{
  "layers": 8,
  "norm": "layernorm",
  "hidden_act": "quick_gelu",
  "head_dim": 32,
  "parallel_block": false,
  "inner_norm": false,
  "init": "orthogonal",
  "residual_init": "none",
  "optimizer": "adamw",
  "learning_rate": 0.0012,
  "l1_shrink": 0.01,
  "max_steps": 5800,
  "epochs": 9.5,
  "lr_schedule": "step"
}
Rows from block 2, named by matrix and row number. Rows with one number belong to one neuron. Each number is 128 + 32 x the weight over the matrix's rms, rounded and kept within 0 to 255. All counts start at 0.
# fc1: MLP up (model.blocks.2.mlp.fc1.weight, 1280x320), inputs 0-106
# fc2: MLP down (model.blocks.2.mlp.fc2.weight, 320x1280, transposed), outputs 0-106
fc1.186 [190 127 114 146 125 130  99 255  94 126  56 174 181 126 164 175 177 135 101  76 109 146 255 153  93 129 124  90 134  58 156  49 124  25 146 255 127   0   0 171 148 134 128 104 111  35 141  68 146 255 100 128  38 167 139  98  65 124  94 174   0 122   0 143 130 136 255 115 126 121 136 137 128 118 156 140 137  15  41 104  81 144 127 130 130 125 136 115 170 126 169 129 255 255 142   0 255   0 132  27 249   0 235 151 134 134 111]
fc1.196 [128 128 128 128 117 128 103 128 128 128 128 128 128 128  79 128 128 128 128 128 128 124 129 127 134 128 152 128 130 128 128 128 128 128 128 130 128 135 128 128 128 129 128 128 127 128 128 128 128 135 127 128 128 128 128 128 121 128 128 127 128 128 128 127 128 128 116 128 128 128 128 128 128 128 128 128 128 134 126 130 128 128 128 128 128 128 128 123 128 128 134 128  96 128 144 128 128 136 128 127 128 131 133 128 134 128 128]
fc1.200 [123  76  56 129 128 150 250 125 127 127  61 128 138  66 129 139 151 191  92  64 112 130 182 255 182 128 128  12 130 145 152 128  81 101 129 143 204 132 128 174 140  98 150   3   0 128 177 129 181 255 109 122  71 203 127  75 109   0 130 128 105 126 189 173 139 129 121 126 126 128 178 134 130 127 255 188 128 255 128  98  20 119 126 136 134 149 129 201 170  67 165 151 128 120 146  67  80 105 127 122 128 150  96 194 125 146 130]
fc1.201 [128  95  98 147 128 126 245 109 125 103   0 148 124  71 133 120 186 144   8 118   0 255 127 179 127   0 112  31 117 129 211 140  32 126 141 209 232 132 135 205 108 154 109  67   0 129 175   6 148 255  35 119   0 119 123 124 106 132 152 133 107 117 121 188 242 116 110  78 185  71 255 121  97 104 255 200 125 116 119 127  79 130 156 170 130 163 129 177 255  33 154 161 217 215 220  61 145  58 161 150 145 123 131 194   0 225 168]
fc1.204 [133 129  70 129 129 151 153 127 105  65   3 186 145   0 122 128 159 130   6   0  12 255 124 255 150 113 100  85  69 128 165 127  19   7 179 193 130 126 129 255 129 129 186  88  82   0 126  56 165 171 126  46  17 242 244  52 127 127  84 201  55 127  79 123 203  40 150  27 126  52 200 138 207  49 206 231 128 129 129  73  85 143 128 255 191 129  97 171 175   0 193 214 216 168 131 107  64  41 168 128 204 202 125 255 122 200 129]
fc1.214 [134 127  77 128 113 128 245 144  81 130 169 129 133 129 118 134 248 122 127 124 126   0 200 103 122 110 154 132 128 102 126 129  67 202 164  65 142 123 255 138 162 152  36 127 134 108 255 127 138 255 108 181 174 173  72  96  22 196 132 102 186 113   0 151 128 134 127  31 143 130 131 175 255 138 205 131  92 255 158 180  41 141 127  18 120   0 131 255 134 119 131 130 129 119 149  13 225 141 130 104  77 171 131 123  67 141 103]
fc1.222 [168 120 104 135 133 121 108 189 127 136 126 128 124 123 130 149 140 135 127 123 128 150 160 133 128 111 146 124 128 121 132  99 109 138 128 172 134   0 149 138 106 136 134 124 128 117 183 121 129 185 133 155 131 143 128 125  89 175 123 126 127 128   3 134 138 134 242 129 127 128 129 128 182 143 139 127 121 148 113 141 155 126 134 129 126 114 102 135 128 131 125 123 187 255 128  49 239  43 121  59 132 127 128 122 103 131  94]
fc1.223 [134 129  28 129 128 138 153 126  99  18  55 185 137  45 115 127 175 129  19   0  10 244 124 255 145 106 115  36  43 128 168 125  86  45 201 135 142 104 129 246 129 128 184 115  58   0 112  32 187 184 128   0   0 250 220  81 127 127  79 188   5 127  99 126 217   0 177  21 126  91 254 133 255  30 208 207 127 128 129  21  82 138 128 255 192 131 102 227 188   0 215 194 211 162 130 130  86  37 150 129 218 196 125 255 119 170 129]
fc1.228 [128 122  87 162 128 218 243 128  62  43  77 200 155  82 127 177 151 218   0   0  90 108 125 181 129 128 127   0   0 128 203 128  63  24 255 204 128  61 127 226 130 132 167  74  52   0 131 111 129 163 121  85  85 177 182 115 128 128  82 148  38 128 128 110 133  88 133  45 128  89 148 255 194  47 245 204 127 126 128   0 117 142 128 208 135 153 132 252 200  67 238 246 129 137 236 128 120 127 144 126 173 156 128 255 128 138 129]
fc1.234 [130 199   0 138  33 148 175 132 135  87  11 255  57  44 138  10   0   0 140  77 133 131 255 255  36 107  24 134 195 131 173  78  38 158 121   1 129 255  89 255 143   0 211 128 128 111 255 123 160 173 205 127 228 255  97  82   0 200 121 255 255  73 147   0 171 199  27  34 134 149 153 255 255 115 255 255  56 255  92   0   0  25  90 255 255 200 255 190 114   0 180 181  45 143  80  73   0 234 124 255 204   0 148 255 229 171  75]
fc1.236 [207  82 139   0 148 143 255   0 179 112  90 114 255  73  85 155 200 127  73 127   0 131  24 154 157   0   0 114   0  23 150 119 128  58 148   0 255 253 185 196 124 211  28 121   0 101   0  63 217 134 139  75  25 110 255   0 255   0 170  81   0 105 169 176 123   0   0  49 118 118 217  91  94  42 118 255 113  50  58  99 137 140   0 255 255 209  32 105 176  15 255 255  72  77 131 177   0 255 171 228 171 255   0 200 125 255 132]
fc1.260 [ 89 123 127  71 255 114 155 140   0 132  82 127 188   0 137 177 255 255 118  50 108 255 137 157 228 122 255   0 110 154 136 218 148 122 163 255 191 144 131 132 102  71 255   8 150 119 130  75 133 187 105   0  91 111 197 144  85 106  24 206  69 113 255   4 255  53 255   3 168 155 255 131 255  72 156 128   0 255 147  36 155   6 181  79 145 144 255 210 195   0   0 107 255   0  99 136  85 204  20   0 255 172 165 255 210 171 131]
fc1.262 [114   0 144 118 127 140 255  99   0 118 215  86 130 129   0 117 198 255 145 116 129   0 132 129 106 110 255   0   0 255 217 156 127 115 171 255 160 119 121 142 121 255 139   0  41   0 182 128 128 162   0 156 174 105 128 128 135 137 177   0  68  97 208  59 140  81 250 129 159   0 126 233 146 138 109 129 152 246 174 131  99 214  82 161 118 164 141 140 151 128 247 184 138 125 255 157 122 255 173 129 162 131 204 211 181 144 133]
fc1.267 [107 139 131 216 101 125 128 129  42 127   0 119 198 120 129 104 127 130   0 147 123 255   0   1 134 143 112  35 128 255 255 103 128  50 125 255 130   0 123 244  99 194 108 117 135  91   0  22 132 114 129   0   0 126 137 119 170 129 123 166  20 126 127   0 231  67 255 131   0 154 124   0 126 133 187 116 129 138 112  74 210 131  27 255 255 135   0  54 171   0 255 128 128 244 127 148 164   0 130 128 255 190 118 130 129 128 130]
fc1.273 [177  57 141 140 248 120 255  67 133  83 119 125 251 119 156 211 134 135   0  96 137 207 255   0 169 126 119   0   0 255 193 162 147 127 254 244 194   0   0 251 255  60 154 168 136 132  72 127 255 130   0   0   0  65 172  64 167 143 202  38   0 202   0 121 255 255 175 138  96 127 239 136  76 152 176 159 144 122 100   2 136 123  76 192 142 226  94 131 255  26 118 128 154 128 229 111 111 110 157 127 255 128 178 255 146 245 121]
fc1.276 [129 129  65 128 129 169 149 127 119  43   0 197 143  15 122 128 173 129   2   0  22 218 125 255 135 123 118  72  77 128 159 127  73   0 245 142 130 127 129 255 129 129 188 103  47   0 127  77 140 212 128  82   7 220 230  67 127 125 102 233  38 127 118 125 239  43 141  50 125  84 220 136 254  64 224 255 127 129 129  23 108 165 128 255 174 132 101 167 227   0 201 218 194 154 130 130  79  33 144 128 209 220 127 255 126 210 129]
fc1.277 [244  44 148 130 105 128 196 255  93 127  66 177 155 128 155 214 218 127  82  13 127 123 255 184  68 107 133  25 144  54 178 107 124   0 220 255 147   0   0 202 161 139 171  91 100   0 107  63 164 255  76  83   0 125 135  55 159  95 105 204   0 123   0 163 129 219 255 117 154 136 129 137 118  93 143 144 128   0   0  69  52 123  97 140 131 130 188 101 244 110 181 129 255 255 118   0 255   0 128   0 255   0 255 148 231 198 129]
fc1.294 [215 255 129 117 136 127 138   0 209 104 115 167 255 129   0  48 146 255   0 108  59 165  43  82 198 156  45 154   0 255 144 227 146 205 130   0 228  36   0 223 158 128   0 188  88  88   0 111 102   0 185  98  10 245 115   0 137 122   5   8  94 105 103 233 251 128  91 110   0 131 109 115 127 106 198 255 160 255 191   0 117  51  70 255 108 210  37  72 219 120 130 128  88 255   0   0  91  24 237 232 255 255 253 128 216 129   0]
fc1.332 [105 230 121  22 105 168 255 182 140 128 202 187 255 128  48 129 159 121 170 131 112   0 123 255 125 123 105 123  64 202  82 165 122 127 123  96 187 105 144 228 127  23 132  96 121 129 131 125 112 220  95 133 134 255 126 134 146 132 128 131 183 127 113  32 131 146 141   0 142  42 124 166 181   0 174 134 193 231  67 128 122 121 156 134 126 120 134 125 125  75  85 131 198 128 128 155 142 255 134 135 193 122 159 135  22 255 116]
fc1.339 [ 99 127 114 140  35 144 255 129 104 140 135 225 223  80 123 159 128 128  54 125 128  12 100 146 142 139 242  81 111 142 248 101  24 123 126 125 124 162 182 170 155 230  99 101  56 105 118 129 190 255 128  97  71 130 128 148 128  79 170  49 103 128 189 167 142 136  99 117 131 138 128 157 125 127 255 150 164 112 156  56  94 114 136  82 181  98 132 255 177  72 255 126 118  30 182 181 123 245 123 143 181 151 119 152 127 145 129]
fc1.350 [ 47 105   0 183   3 131 255   0 120   0  58 255   0   0   0  16  29 137   4 126   3 255  95 255 128 132 137 119 146 146 163  77 121  69 126 183   0 255  59 255 109   0 255  74  58 128 238 107 126  90 207  50 126 134 144 190 214 207 120 230 255 170 228 110 209 189   0 119   0 172 208 153 237 118 255 138 142  66 132 139   0  25   0 255 255 249 153 255 235   0 183 205   0  47 181 255   9  31 255 255 244  38   0 255 144 182 116]
fc1.363 [ 82 255  75 125 186 150   0 255  99 200  86 255 255  74 203 184 125 121  98 113  29  82   0 255 151 149 118 120 182 255 103   0   0  11 125 255 110   0 158 245 153 201  50   0 136 108 170 170 136 126 115  16  83 255 129 138  65 196 143 247  37  34 212 255 158   0 255  58 120 101 123 185 106   0 111 141 163 112 213 136 132 122 255 108 133 182  42  93  83  30 255 123 104 233 146  53 255 115 188   0 120 255  64 107 121  61 169]
fc1.368 [133 123 137 128 128 128 128 192 123 135 144 139  96 131 104 195 104 137 152 114 111 158 160  64 100 110 255  60  39 254 134 117 179 151 158 248 128   0 124 212 130 164 127 121 128   5  55  66 124  79 111  80  31 126 129 197 128 123 104 158  13 128 147 179 174  95 196 125  95  67  81 196 106 168 140 128 130  66 207  62 123 176 119 228  87 118  89  59 148 128 200 123   0 134 255 186 128 113 255 124 126 151  92  93 130 140  99]
fc1.371 [128 119 110 140 128 158 148 133 117 160   0 223 128 117 130 228 168 124  48   3  93 170 209 218 128 105 119  43  37 255 163 106  36  96 166 232 128 130 186 191   0  52 191   0 100 122 147  58 128 148  70  87 126 188 206 101 128 102 102 255   9 142  63 128 255   0 255 108  95 119 179 135 255  97 158 127 128 171 126   0 147 132 133 227 255 128   0 219 241   0 219 255 208 158  99 130 220 122 130   0 255  62  93 223  80 242 130]
fc1.380 [113  83   0 140 161 134   0 255 140 113   0 255 255  64 255 255 122 244   0   0   0 255   0 134 108 120 255   0 140 255 206 124 129  79 125 235 128   0  30 155 176 255   0   0  15  17   0 160 109 113   0   0   0 148 255 201 120 125   0 126   0 134 142 197 255   0 255 125 110  79 255 255   0 122 173 129  97   0 143 113 254  47 204 107 168 250 255  63 255  18 255 186  79  70 255 132 116   0 255  19  71 255  72 127 208  87 165]
fc1.381 [ 94 155  93 127 113 144 177  87  86 127 101 169 166  46 126  98 136 114  40 124 123   5  58 205 255 126 136 126 149  92 142 131   0 107 128 132 142 255 212 134 141 130 174  39 125 123 255 148 255 255 132 140 145 160 128 116 135  53 172  74 179 123 122 174 130 129 132  85 255 127 215 158 136 123 255 217 127 128 131 112   0 127 255  73 125  88 255 255 128   5 180 132 154   0 118 127 249 255 130 188 130  72 192 167 131 169 255]
fc1.387 [255  99 140 121 116 136 179 255 113 104  73 223 153 131 172 233 250 130  96  34 135 133 230 180  88 112 155  58 147 115 170 106 128   0 180 255 146   0   0 229 174 171 148  99 122   0 114  47 146 255  97 100   0 114 115 101 141 116  76 167   0 122   0 214 125 226 255 113 125 138 128 139 129 103 134 137 106   0   0 106  71  98 107 151 136 147 145  65 255 116 145 122 255 255  96   0 255   0 126   0 255   0 255 132 209 175 108]
fc1.389 [ 47  89 175   0 169 228  41 167 103 180  34 255 123 146 165  10 245 133 138 153 147   6 105 228  97   0  34 115 146   0 125 126  35  99 145 255 166 141  90 126  65 118  81  89 161   0 232 203 116  20 185  22 121 182 255   3 249 126 152  99 121 150  48 255 207   0 124   0   0  42 103  86 255 148 101 125 243 162  89  94 117 223 127  91 174   0  89  10 110   0 255 209   0 149 121 110 194  16 255 125 135 188  76 161 138 131 255]
fc1.391 [166 228 110 128 128 160 192 191 128  91  80 255 181  99  98 128 142  95  61  57  80 112 100 247 152 119 129 104   0 112 164 128   0  89 194 141 165 127 122 252 130 128 137 128 127  27  81  90 225 168 128 100  36 177 182 121 132  72 128 142 105 128 127 128 174  80 183  48  81  77 174 171 128 120 237 220 131 119 128  43  94 177 141 168 128 131 104 134 211   0 255 191 130 158 172 124  87  62 255 128 245 193 126 151 128 198 128]
fc1.398 [152 218   0 122 133 141  98 132 238  73 121 131 255 115 112 116 105  97 160  46  98 128 210 128 194 137 255  82   0   0 145 103 131  67 255   0 255   0  64 128 170 185   0 166  98 138   0   6 118   0 112  81   0 116 140  70  11 110   0 182   0   8   0 176 161 222  58  22   0   0 124 240 236  99 255 255 128  87 153   0 121 166 155 161 119 101 227  83 208  92 255 136  84 255   0 127   0   0 255  62  89 255 177 255  98 174  87]
fc1.406 [125 119  83 130 141 150 255 233 136 101 127 132 255 109 163 255 127 158 136 125  76 122 255 125 249 118 151 123   0 124 125 127 121   0 194  68 135  26 138 197 255 143 116 128 140 126 210 126 136 199  74  20  70 205 136 122   0 130 147 180 100 113  53 128 159 101 255 118 175 158 121 202 255 123 172 122 122   0 139 113  96 130 150 136 129 140   0 189 128   2 128 126 255   0 107 205 118 255 117  93 204 139 125 164 120 137  69]
fc1.409 [142 225 255 121 121 188 255   0  81   0  68 128 241   0  77 175 216 191   0   0  61  74  65  49 211 132   0 160   0 255  85 143 155  69 159 107 110 128 113 141   0 148  79 153   0   4   0 225 255  50  77   0 119 175 162 108 255 100 116 231  12 170 255 151 177   0  47  89 120 119 239  76 106   0 128 149 135  22 150 168 102  97 129 255 145 150 125 177 255   0 207 189 137   0 129 127 197 255 180 238 166 255 144 221   0 255 176]
fc2.186 [ 82 132 136 131 133  93 126   2 164 132 125  70 192 196  38  91 114 128 130 122 116 112  33 127 145 163 142 130  83 130 128 157  99 140  45  80 151 255 255 113 128 140  96 133 120 124  87 136 133   0  87 101 219 145 176 107 141 119 204 127 180  94 162 144 158  25   0 145 159 117 170 139 123 145 128 125 129 145 202 168 177 123 128 110 127  78  73 149  90 132 130 115   0  47 124 201  69 255 125 218  44 255 109 126 128 111 136]
fc2.196 [128 128 128 128 128 128 128 112 128 128 128 123 128 134 128 128 128 128 128 129 128 122 127 128 128 128 128 128 128 128 128 128 133 128 127 128 128 138 128 128 127 128 128 128 128 128 136 133 128 128 128 128 128 128 128  95 128 128 128 128 128 128 128 128 125 139 128 128 128 128 128 128 128 128 128 128 128 128 128 135 128 134 128 127 128 128 127 130 128 128 129 128 128 128 111 128 128  84 128 128 128 128 128 128 128 128 128]
fc2.200 [127 125 114 128 146 126 112 124 128 129 133 106 125 130 161 128 127 132 138 139 128 224 129 124 127 128  83 128 128  58 139 129 144 131 126  83 128 124 132 114 128 128 138 128  98 130 123 136 220 135 111 131 127 107 128  65 122 126 114 138 129 133 129 107 128 122 134 140 168 128 119  65 117 136 122 118 128 115 128 129 119 128 125 159 177 128 130 135 143 122 126 125 168 128  66 127  57  76 128 124 130 128 128 152 133 129 120]
fc2.201 [142 125  75 125 135 111  87 130 127 122 132 127 192 128 127 127 129 127 133 130 128 202 128 128 113 125  67  92 129  26 127 124 127 105 144 102 127 187 135 121 130 128 195  98 126 132 131  88 212 202 128 174 132 111 125  68 124 123 125 126 126 135 129  22 120 118 112 132 134 128 128 129 125 106 127 131 130 128 127 133 116 132 125 126 155 129 134 183 129 138 128 129 203 128 128 121  30  78 127 123 142  59 165 128 128 135  96]
fc2.204 [152 128  77 128 142 128 128 128 128  89  97 128 159 102 128 128 128 128 112  75 106 159 220 120 128 128 128  56 116 103 133 128 128  72 192 106 128 126  84 171 127 127 171 128 129 124  70  99 152 159 128 129  80 125 192   6 128 107 128 177 129 129  30 129 137 127 128 129 127 128 164 139 125 126 210 130 128  11 128  99  89 194 128 134 128 128  78 157 128   7 203 128 122 107 129 109  42  22 128 178 128 124 179 195 130 159 128]
fc2.214 [115 130 252 139  95 193 148  66 129 143 137  39 119 146   7 121 137  86 169   0 156 117 136  76 166  90 255  83 115 135 129  11 147 255 118 133 115 255 105  81 147 130 120 217 111 157  54 164 146 144 189  96  94   0  97 154 174 128 153  28 138 255 223 127 121 151  46 135 156 110 119 107 124 136  98  29 255  93   0  95 151 129 133 107 156 127 176 230 121 144 224  94  44 165   3 255  40 179 119 255 255 194 146 202 184 241  58]
fc2.222 [113 128 128 131 147 134 134 102 128 118 118 112 125 158 131 133 142 128 141 110 131 124 125 159 135 130 160 123 130 139 130 135 110 106 138 129 128 255 124 125 120 139  85 121 126 135  68  58 133 122 119  84 118 109 109 121 164 128 140 120 147 158 145 139 145  87  56 122 118 121 128 142 141 129 128 123 129 140 130 147 178 128 129 137 135 128 128 141 129 128 129 114 108 102 128 184  51 128  93 221 147 171 167 132 158 131 126]
fc2.223 [128 128  46 128 128 128  86 128 128  83 112 128 165  76 128 128 128 128 130  81  67 164 222 121 129 128 111  63 116  91 136 128 128  97 161  99 128 125 122 198 128 127 204 128  89  70  40 108 149 180 127 128 100 126 193  48 128 120 128 206 129 129  62 128 134 127 128 129 152 128 143 134 128 129 175 127 128  29 128  68  43 204 128 217 127 128  94 177 128  41 201 128 123 108 129 126  32   9 128 145 126 125 227 203 131 153 128]
fc2.228 [128 128  70 128 128 128 128 128  95  53 123 128 139 128 128 128 128 128  81 131 130 139 165 118 128 128 128  99  87 127 149 128 128 120 141 126 128 128 111 127 128 127 197 128 129 114 125 110 128 128 126 128 129 126 132 100 182 126 129 133 129 129 105  48 151 127 128 129 127 128 126 136 127 129 171 125 128 115 128 116 104 142 128 154 128 127 117 128 128  77 143 128 123 122 128 123  99  59 128 132 121 127 155 143 129 128 128]
fc2.234 [126 128 255 122 127 144  31  85  75 122 166  36 172 168 156 119 217 121  70 103 138 170 103   4 134 130   0 241 135   0 146  90 223 128  38  91 130 255 255   0 112 188  43 118 179 143  63 176 142 215 255 197 108 176 129  56 165 114  84 116 150 245  59 206 172   0   0  88 161 132 153   0 111  23  58 125 129  79 139 149 255 122 109 115 203  62   0  84 139  94 130  39 103   0  87  98 133 212 103 101 120 167 110 149 164  91 180]
fc2.236 [144  89  49  65 174 117  50  96  86 190 154 193 140   0 212 134   0 255  79 255 161 254   0 131 102 255 255   0 153  87 110 161  67  46  63 128 101 126 255 126 126   0 255   9  88 160 236   0  70  40 122  52 180 247 107 176   5 255 158 119 255 255 228 107 123   0 108 121 171 134 115 255 210  94 228 119 147 201 211 255 159 196 191 248  12   0   0 130   0 137 127 125   0 172 115 255 255 255 136   0 120   9  56  61 137   0  19]
fc2.260 [235 137 156 207 148 143 255 156  77 217 200  65  95 156 255 182 105 118 128  21 193 113 255   0  26 131   0 133 136   0  74 184 125  26 128  97  89   0 255  83  97 230 255  45 140 130 136 217 145 255  42 255 119 181 101   0   0   0 202 191 194 216  36 255  39  74 103 129 167  90 131 117 131 129 130  76  53 212  40   0 134 128 107 192  59 165 255  90 122 176 107  48  30  21 123 126   0 164 128 208   0  51 255 130 255   1  98]
fc2.262 [ 61 140 129 136 134 100  82  29  48  63 153   0  46 120   1  49 129 255 101 139 153 126 211 180 158 113 128 218 129 255 140 144 131 128  83 255 128 187 102 131   7 207 203 128  96 188   0  67 127  27 161 165  69 137   0 106 200 138  32 124 196 225 145   0  94 122 127 121  92 128 132   0 220 220 143 188  96 255 165 137 177 218  17 245 158  77 114   0 117   0   0 119 146 218 223 120 174  85 126  60  79 136 193 123 213 147 255]
fc2.267 [115 129 255  60 108 226 255 141 208 133 196 255 133 125 255 255 134 134 117  60 135   0 255 109 110 173 255  61  27 255  76  98  83  89 162   0 122   0   0   7 255 255  72 228 119 102 136 255 230 224   0   0  12   0 188 139 144 225 163 126 144 119   0 206 128   4 163 123 158   0 141 255   0  51  56 130 146   0  98  65 127  61 255  18  98   0   0 140 247  55 150 207  66 100 194 240 250 255 143 134   0 255 131 248 130 116 130]
fc2.273 [207 126  62 138 129 103 136 254 123  62 151 140 255 137  90 109  83 144  73 255 126  26  91  38 220 128   0   4 143   0 188  70 151  95 129  90  28   0   0 178 154 141 166 169 227 234 130 168 148 215 106 132 120  95 206 104 203  58 123 107 221 121   0 193 124  80 255 115 194 142  99 169 144  96 130  93 153  48   7  45 118  16 131 137 140 133 144 127  54 153 134 129 172 142   0   0 146  90 125 242 103   0 118 140 140 135  67]
fc2.276 [128 128 106 128 128 128 128 128 128  76  76 128 165 128 128 128 128 128 130  90 129 164 226 121 129 128 118  62 120 112 135 128 128 106 161 123 128 126 126 192 128 127 205 128 129  97  53   9 158 148 128 128  95 126 179  42 128 122 128 180 129 129  66 128 139 127 128 129 128 126 128 134 127 129 193 126 128   7 128 107  94 152 128 131 128 128 117 182 128  39 201 128 123 109 129 127  16  30 128 144 126 125 186 204 130 138 128]
fc2.277 [ 53 148 116 122 119 115 121   8 153 155 130  19 235 212  73 113 126 151 195  75  53  99   0  75 132 127 110 147  63 134 121 159 126 162  57  35 162 255 255  90 129 231  50 135  82 108 101 195 119   0 100 120 255 121 174 107 140  86 255 139 133  94 230 143 170  91   0 146 178  89 171  85 152 164 125 148 126 124 206 144 239 128  88  94 135  62  90 124 128 115 151  82   0  18 168 255   5 255 130 255   0 255  47  66 132 131 137]
fc2.294 [ 61 127 157 127 141 242 227  47 123 255 125 195  68 176  74   0   9  96   0  96 240   0 255 112 152 195   0 190 152   0  58 129 169 169 142 163   0 183 255 242  36 255 231 135 111 160  82  88  91 255 209 255 255   0 109  92 185 108 255 125 255 255   5 111   0   0   0   0 255 126 255  92  94  93 198 143 255 121   0  32  81 132 214 255 255 134  46 141   0 197 255  63 116 157 165 174 255  86 139 209   0   0 255  73  98   7  51]
fc2.332 [163 223 173  98 164 127  76 175 140 102 107 213 183 117 214 151  54  86 150 138 200 135 128 152   0 127 244 206 132  95 130   0 138 168 113  10 123  52  13 125 255 141 124 180 136 123 136 168 121   0   0 133 120 106 126 165 142 255 125 142 126   4  38 111 131 186 125 123 146 117 132 128  29 129 130 137 124 144  40 167 114 110 236  88 126 128   0 126  30 131  73 115 203 154  67 183 115 138 157  62 121 142 122  51 100 133 108]
fc2.339 [101 123 142 175 128 126 130  86 128 130 139  57  71 160 127  57 107 129 127 145 139 229 128  52 133 152  64 135 129 123 185 130 141 133 128 216 128 134 177  91  54 215 128 126 128 125 150 133  96 135 126 137 127  97 128  80 132   2 135 148 136 185 137 142 109 131 120 144 123 130 117  44 113 134 128 121 119 109 125  70 136 128  56 141 130 124 131 109 121 137 137  99 109 125 107 122  51   0 130 129 116  60 128 107 222 109 128]
fc2.350 [139 122  97 126 137 147   0 132  75 191 144  40 161 238  26 139 158 128 186 113 135  87 154  24 165  63 240 174 207  52 220   0 154 136  92   0 219 255 255  62   0 255  23   0 142 255  97 199 227  64 225 153 255 168  39 241  12 131 117 255 252   0  46 255 128   0   0 132 101 109   0   8 188 167  42  27 153  89  87 107 255 128   0 132 125  71  55 155   0 160 153  55   0 116  97 142  73 255 255   0 156 255 126 127 194 132 180]
fc2.363 [ 67 115 196 115 163 128 151  78 139 163   0 173 117 141  12 128  61 179 121 192 127 226   0   0 130  88 101 129 129   0 128 157 131 197 146 138 132  14 122 125 128 173   0  59  51 116   3   0 160 226 132 126  65 233 184 138  30 104   7 158  25  82 135   0   0  61 121 134 140 191   0  20 195 189 102 214 228  26  86  33 161  76  65  23  97 182 255   0 123 148 130   0 162 160  75 203 255  69 135  15 216 201   0 113 227 168 119]
fc2.368 [110 134 128 127 131 128  95 141 129 130 134 109 176 148 180 112  71 124 111 125 124 136 104 186 136 148 109 166 148  81 121 139 136 125  68  26 128 127 115  99 112  96 159 144 133 144 142 171 146 152 129 190 139 125 147  60  70 120  88 127 135 118 160 133 126 118 136 146 157 121 132   0 121  98 125 127 124  93 127 188 130 101 134 128 208 141 147 107 146  81  72  56 142  70 100  98  73 118 129 105 100  52 128 142 132  83 129]
fc2.371 [ 37 128  84 128 129 128 211 141 128  64 130  52 210 128 112 128 128 121 131 137 129 206 142 111 129 109 128  92 129  97 127 136  66 105 127 104 128 107 121 159 127 163 141 127 129 129 128 128 127 108 137 218  99 128 128  99 116 122 131 142 123 128 128 130 130 127 172 131 100 128 126 129 237 130 134 125 128 125 255 129  89 128 105 120 127 128 131 183 127 120 138 166 122 119 148 124 132  83 126 199 182 121 143 156 128 127 128]
fc2.380 [255   0 180 118 141 116 209 140 196 226   2 245 110 120   0 154 124   0 118 239 140 255 255 120   0   0 255 127  93 193 132 175   0 255 111  67 104  73   0 232 197 255   0 255 255 116 255 119 255   0 164 181 253 131 221 223   0 240 225 224 255  93   0   0  99 255   0  99 186 255 118 174 255 136 230 239 255 226 123 128  87 255 210   0 140 143 214 110 146   4  99  30 255   0  94  66 255 255  98 185 255 178 113  68   0 228 255]
fc2.381 [170 128 129 127  71 128 110   0 131 130 133   0 122 140 128   0 122 100 129 136 153 128 193 138 128 127   0 177 255   0 123 128 156 129  62 127 126 133 118  70   0 127 128 128 131 192 249 191 125 169 255 234 169 128 127  52 128  24 131 128 129 151 161  81  10 128 101 141 127 118 115   0 109  26   0 122 100 128  92   0 181  74  56 125 128 186 130  61 122 135 130 124 128 122 130   0   0  95 137 132 129   0 128 125 130 128 150]
fc2.387 [ 61 152 133 126 128 131 110  24 143 157 128   0 235 193  67  55 102 160 196  85  79 102   0 103 125 129 123 135  49 122 126 135 117 144  56  57 156 255 255 106  87 221  54 135  78 100  74 167 120   0 117 108 255 141 185 124 136  94 255 144 128  74 255 168 190   2   0 122 169  92 179 102 169 167 132 206 133 161 228 143 240 134 128  83 128  45  87 116 130  57 178  96   0  28 150 255  24 255 129 255   0 255  26  91 125 136 165]
fc2.389 [146 130   0 153 137  14 255 255  57   6  95 113 202 113 120 160  84 119 127 166 116 200  39  90  63 187  67 151 119  72 116  98 107 255 116 100   0 255 187 227 108  54 233 195 125  83 128  56 113 191 121 136 121 130 137  29 103  80 146 255 127  62 214  11 118 132 112 190 240 139 140  68 158  87 142  73 109 179 129 195  91  39 110 116 232 202 158 232 129 231   0 135 255 173  77   0 149 107 128  32 146  64 129 131 190 136   0]
fc2.391 [128 128 128 128 221 128 128 130 128  74  27 128 169 128 145 133 128 128 129 131 129 193 165 128 131 128 121 125 128 120 155 128 126 131 128 114 128  90 122 153 153 126 130 128 130 134 117 114 128 133 121 127 128 123 128 118 128 123 128 125 128 239 129  64 130 127 130 132 127 128 128 130 154 133 127 124 128 104 128 128 115 128 128 128 128 144 130 130 129  86 120 115 152 123 129 128  77 128 127 129 122 128 140 117 141 128 102]
fc2.398 [ 94  70   0 149 125 132 110  28 205 198 129  70 218 255 252  98 108 141 191  85 210   0 222 123 106 127 106 130   0   0 165 115 163 126 189   0  83 164 255 114 149  68   0 154  72 250 207 124 115   0 116 209 186  18 104   0 128  33 210 198 203 163   4 150 101  67  66 104 255 139 115 177  48 126 137 123 128 108  69 115 232 118 146 255 255 255 108 218 110 103 255 130 202 150   0 125   0 160 109 124  86 255 171 255 255 141   0]
fc2.406 [131 146 134 124 132 131  83 160 150  88 138  47 226 138 255 174 115 126 133 133 151 124 255 144  40 130 132 132  91   0 120 114 123 149 128 107 131 129   4 110 188 109 152 149 141 152 151 125 129  71  92 160 124  56 128 104 142  81 127 154 129 150 161 151  84  99 138 125 193 126 117 131 112 123 117 104  82   0  95 130 131 121 129 122 129 118 125 122 131 123 127  72 116  52  81 140   0 246 129 127 219  67 123 172 204 124  88]
fc2.409 [ 66 113  74 123 146 122 175  63 255 108 107 139 175  51  34 213   0  48 255 222 167 255 138   0 213 121 255  82 136  48 121 201 184 161 131 133  52   0 122 193 135  29 139 133 122 252 131  16 173  26 183  43 136 255 111 255   0 255 130 255 218   0 128  11 255 106  93  66 255 197 121 168 255 197 144  79 141 156 150 189 161  55  37 119 136 128 155 179   0  74  63 161  24  35 111 148 124 255 133  42  40 255 120 162 177 121  18]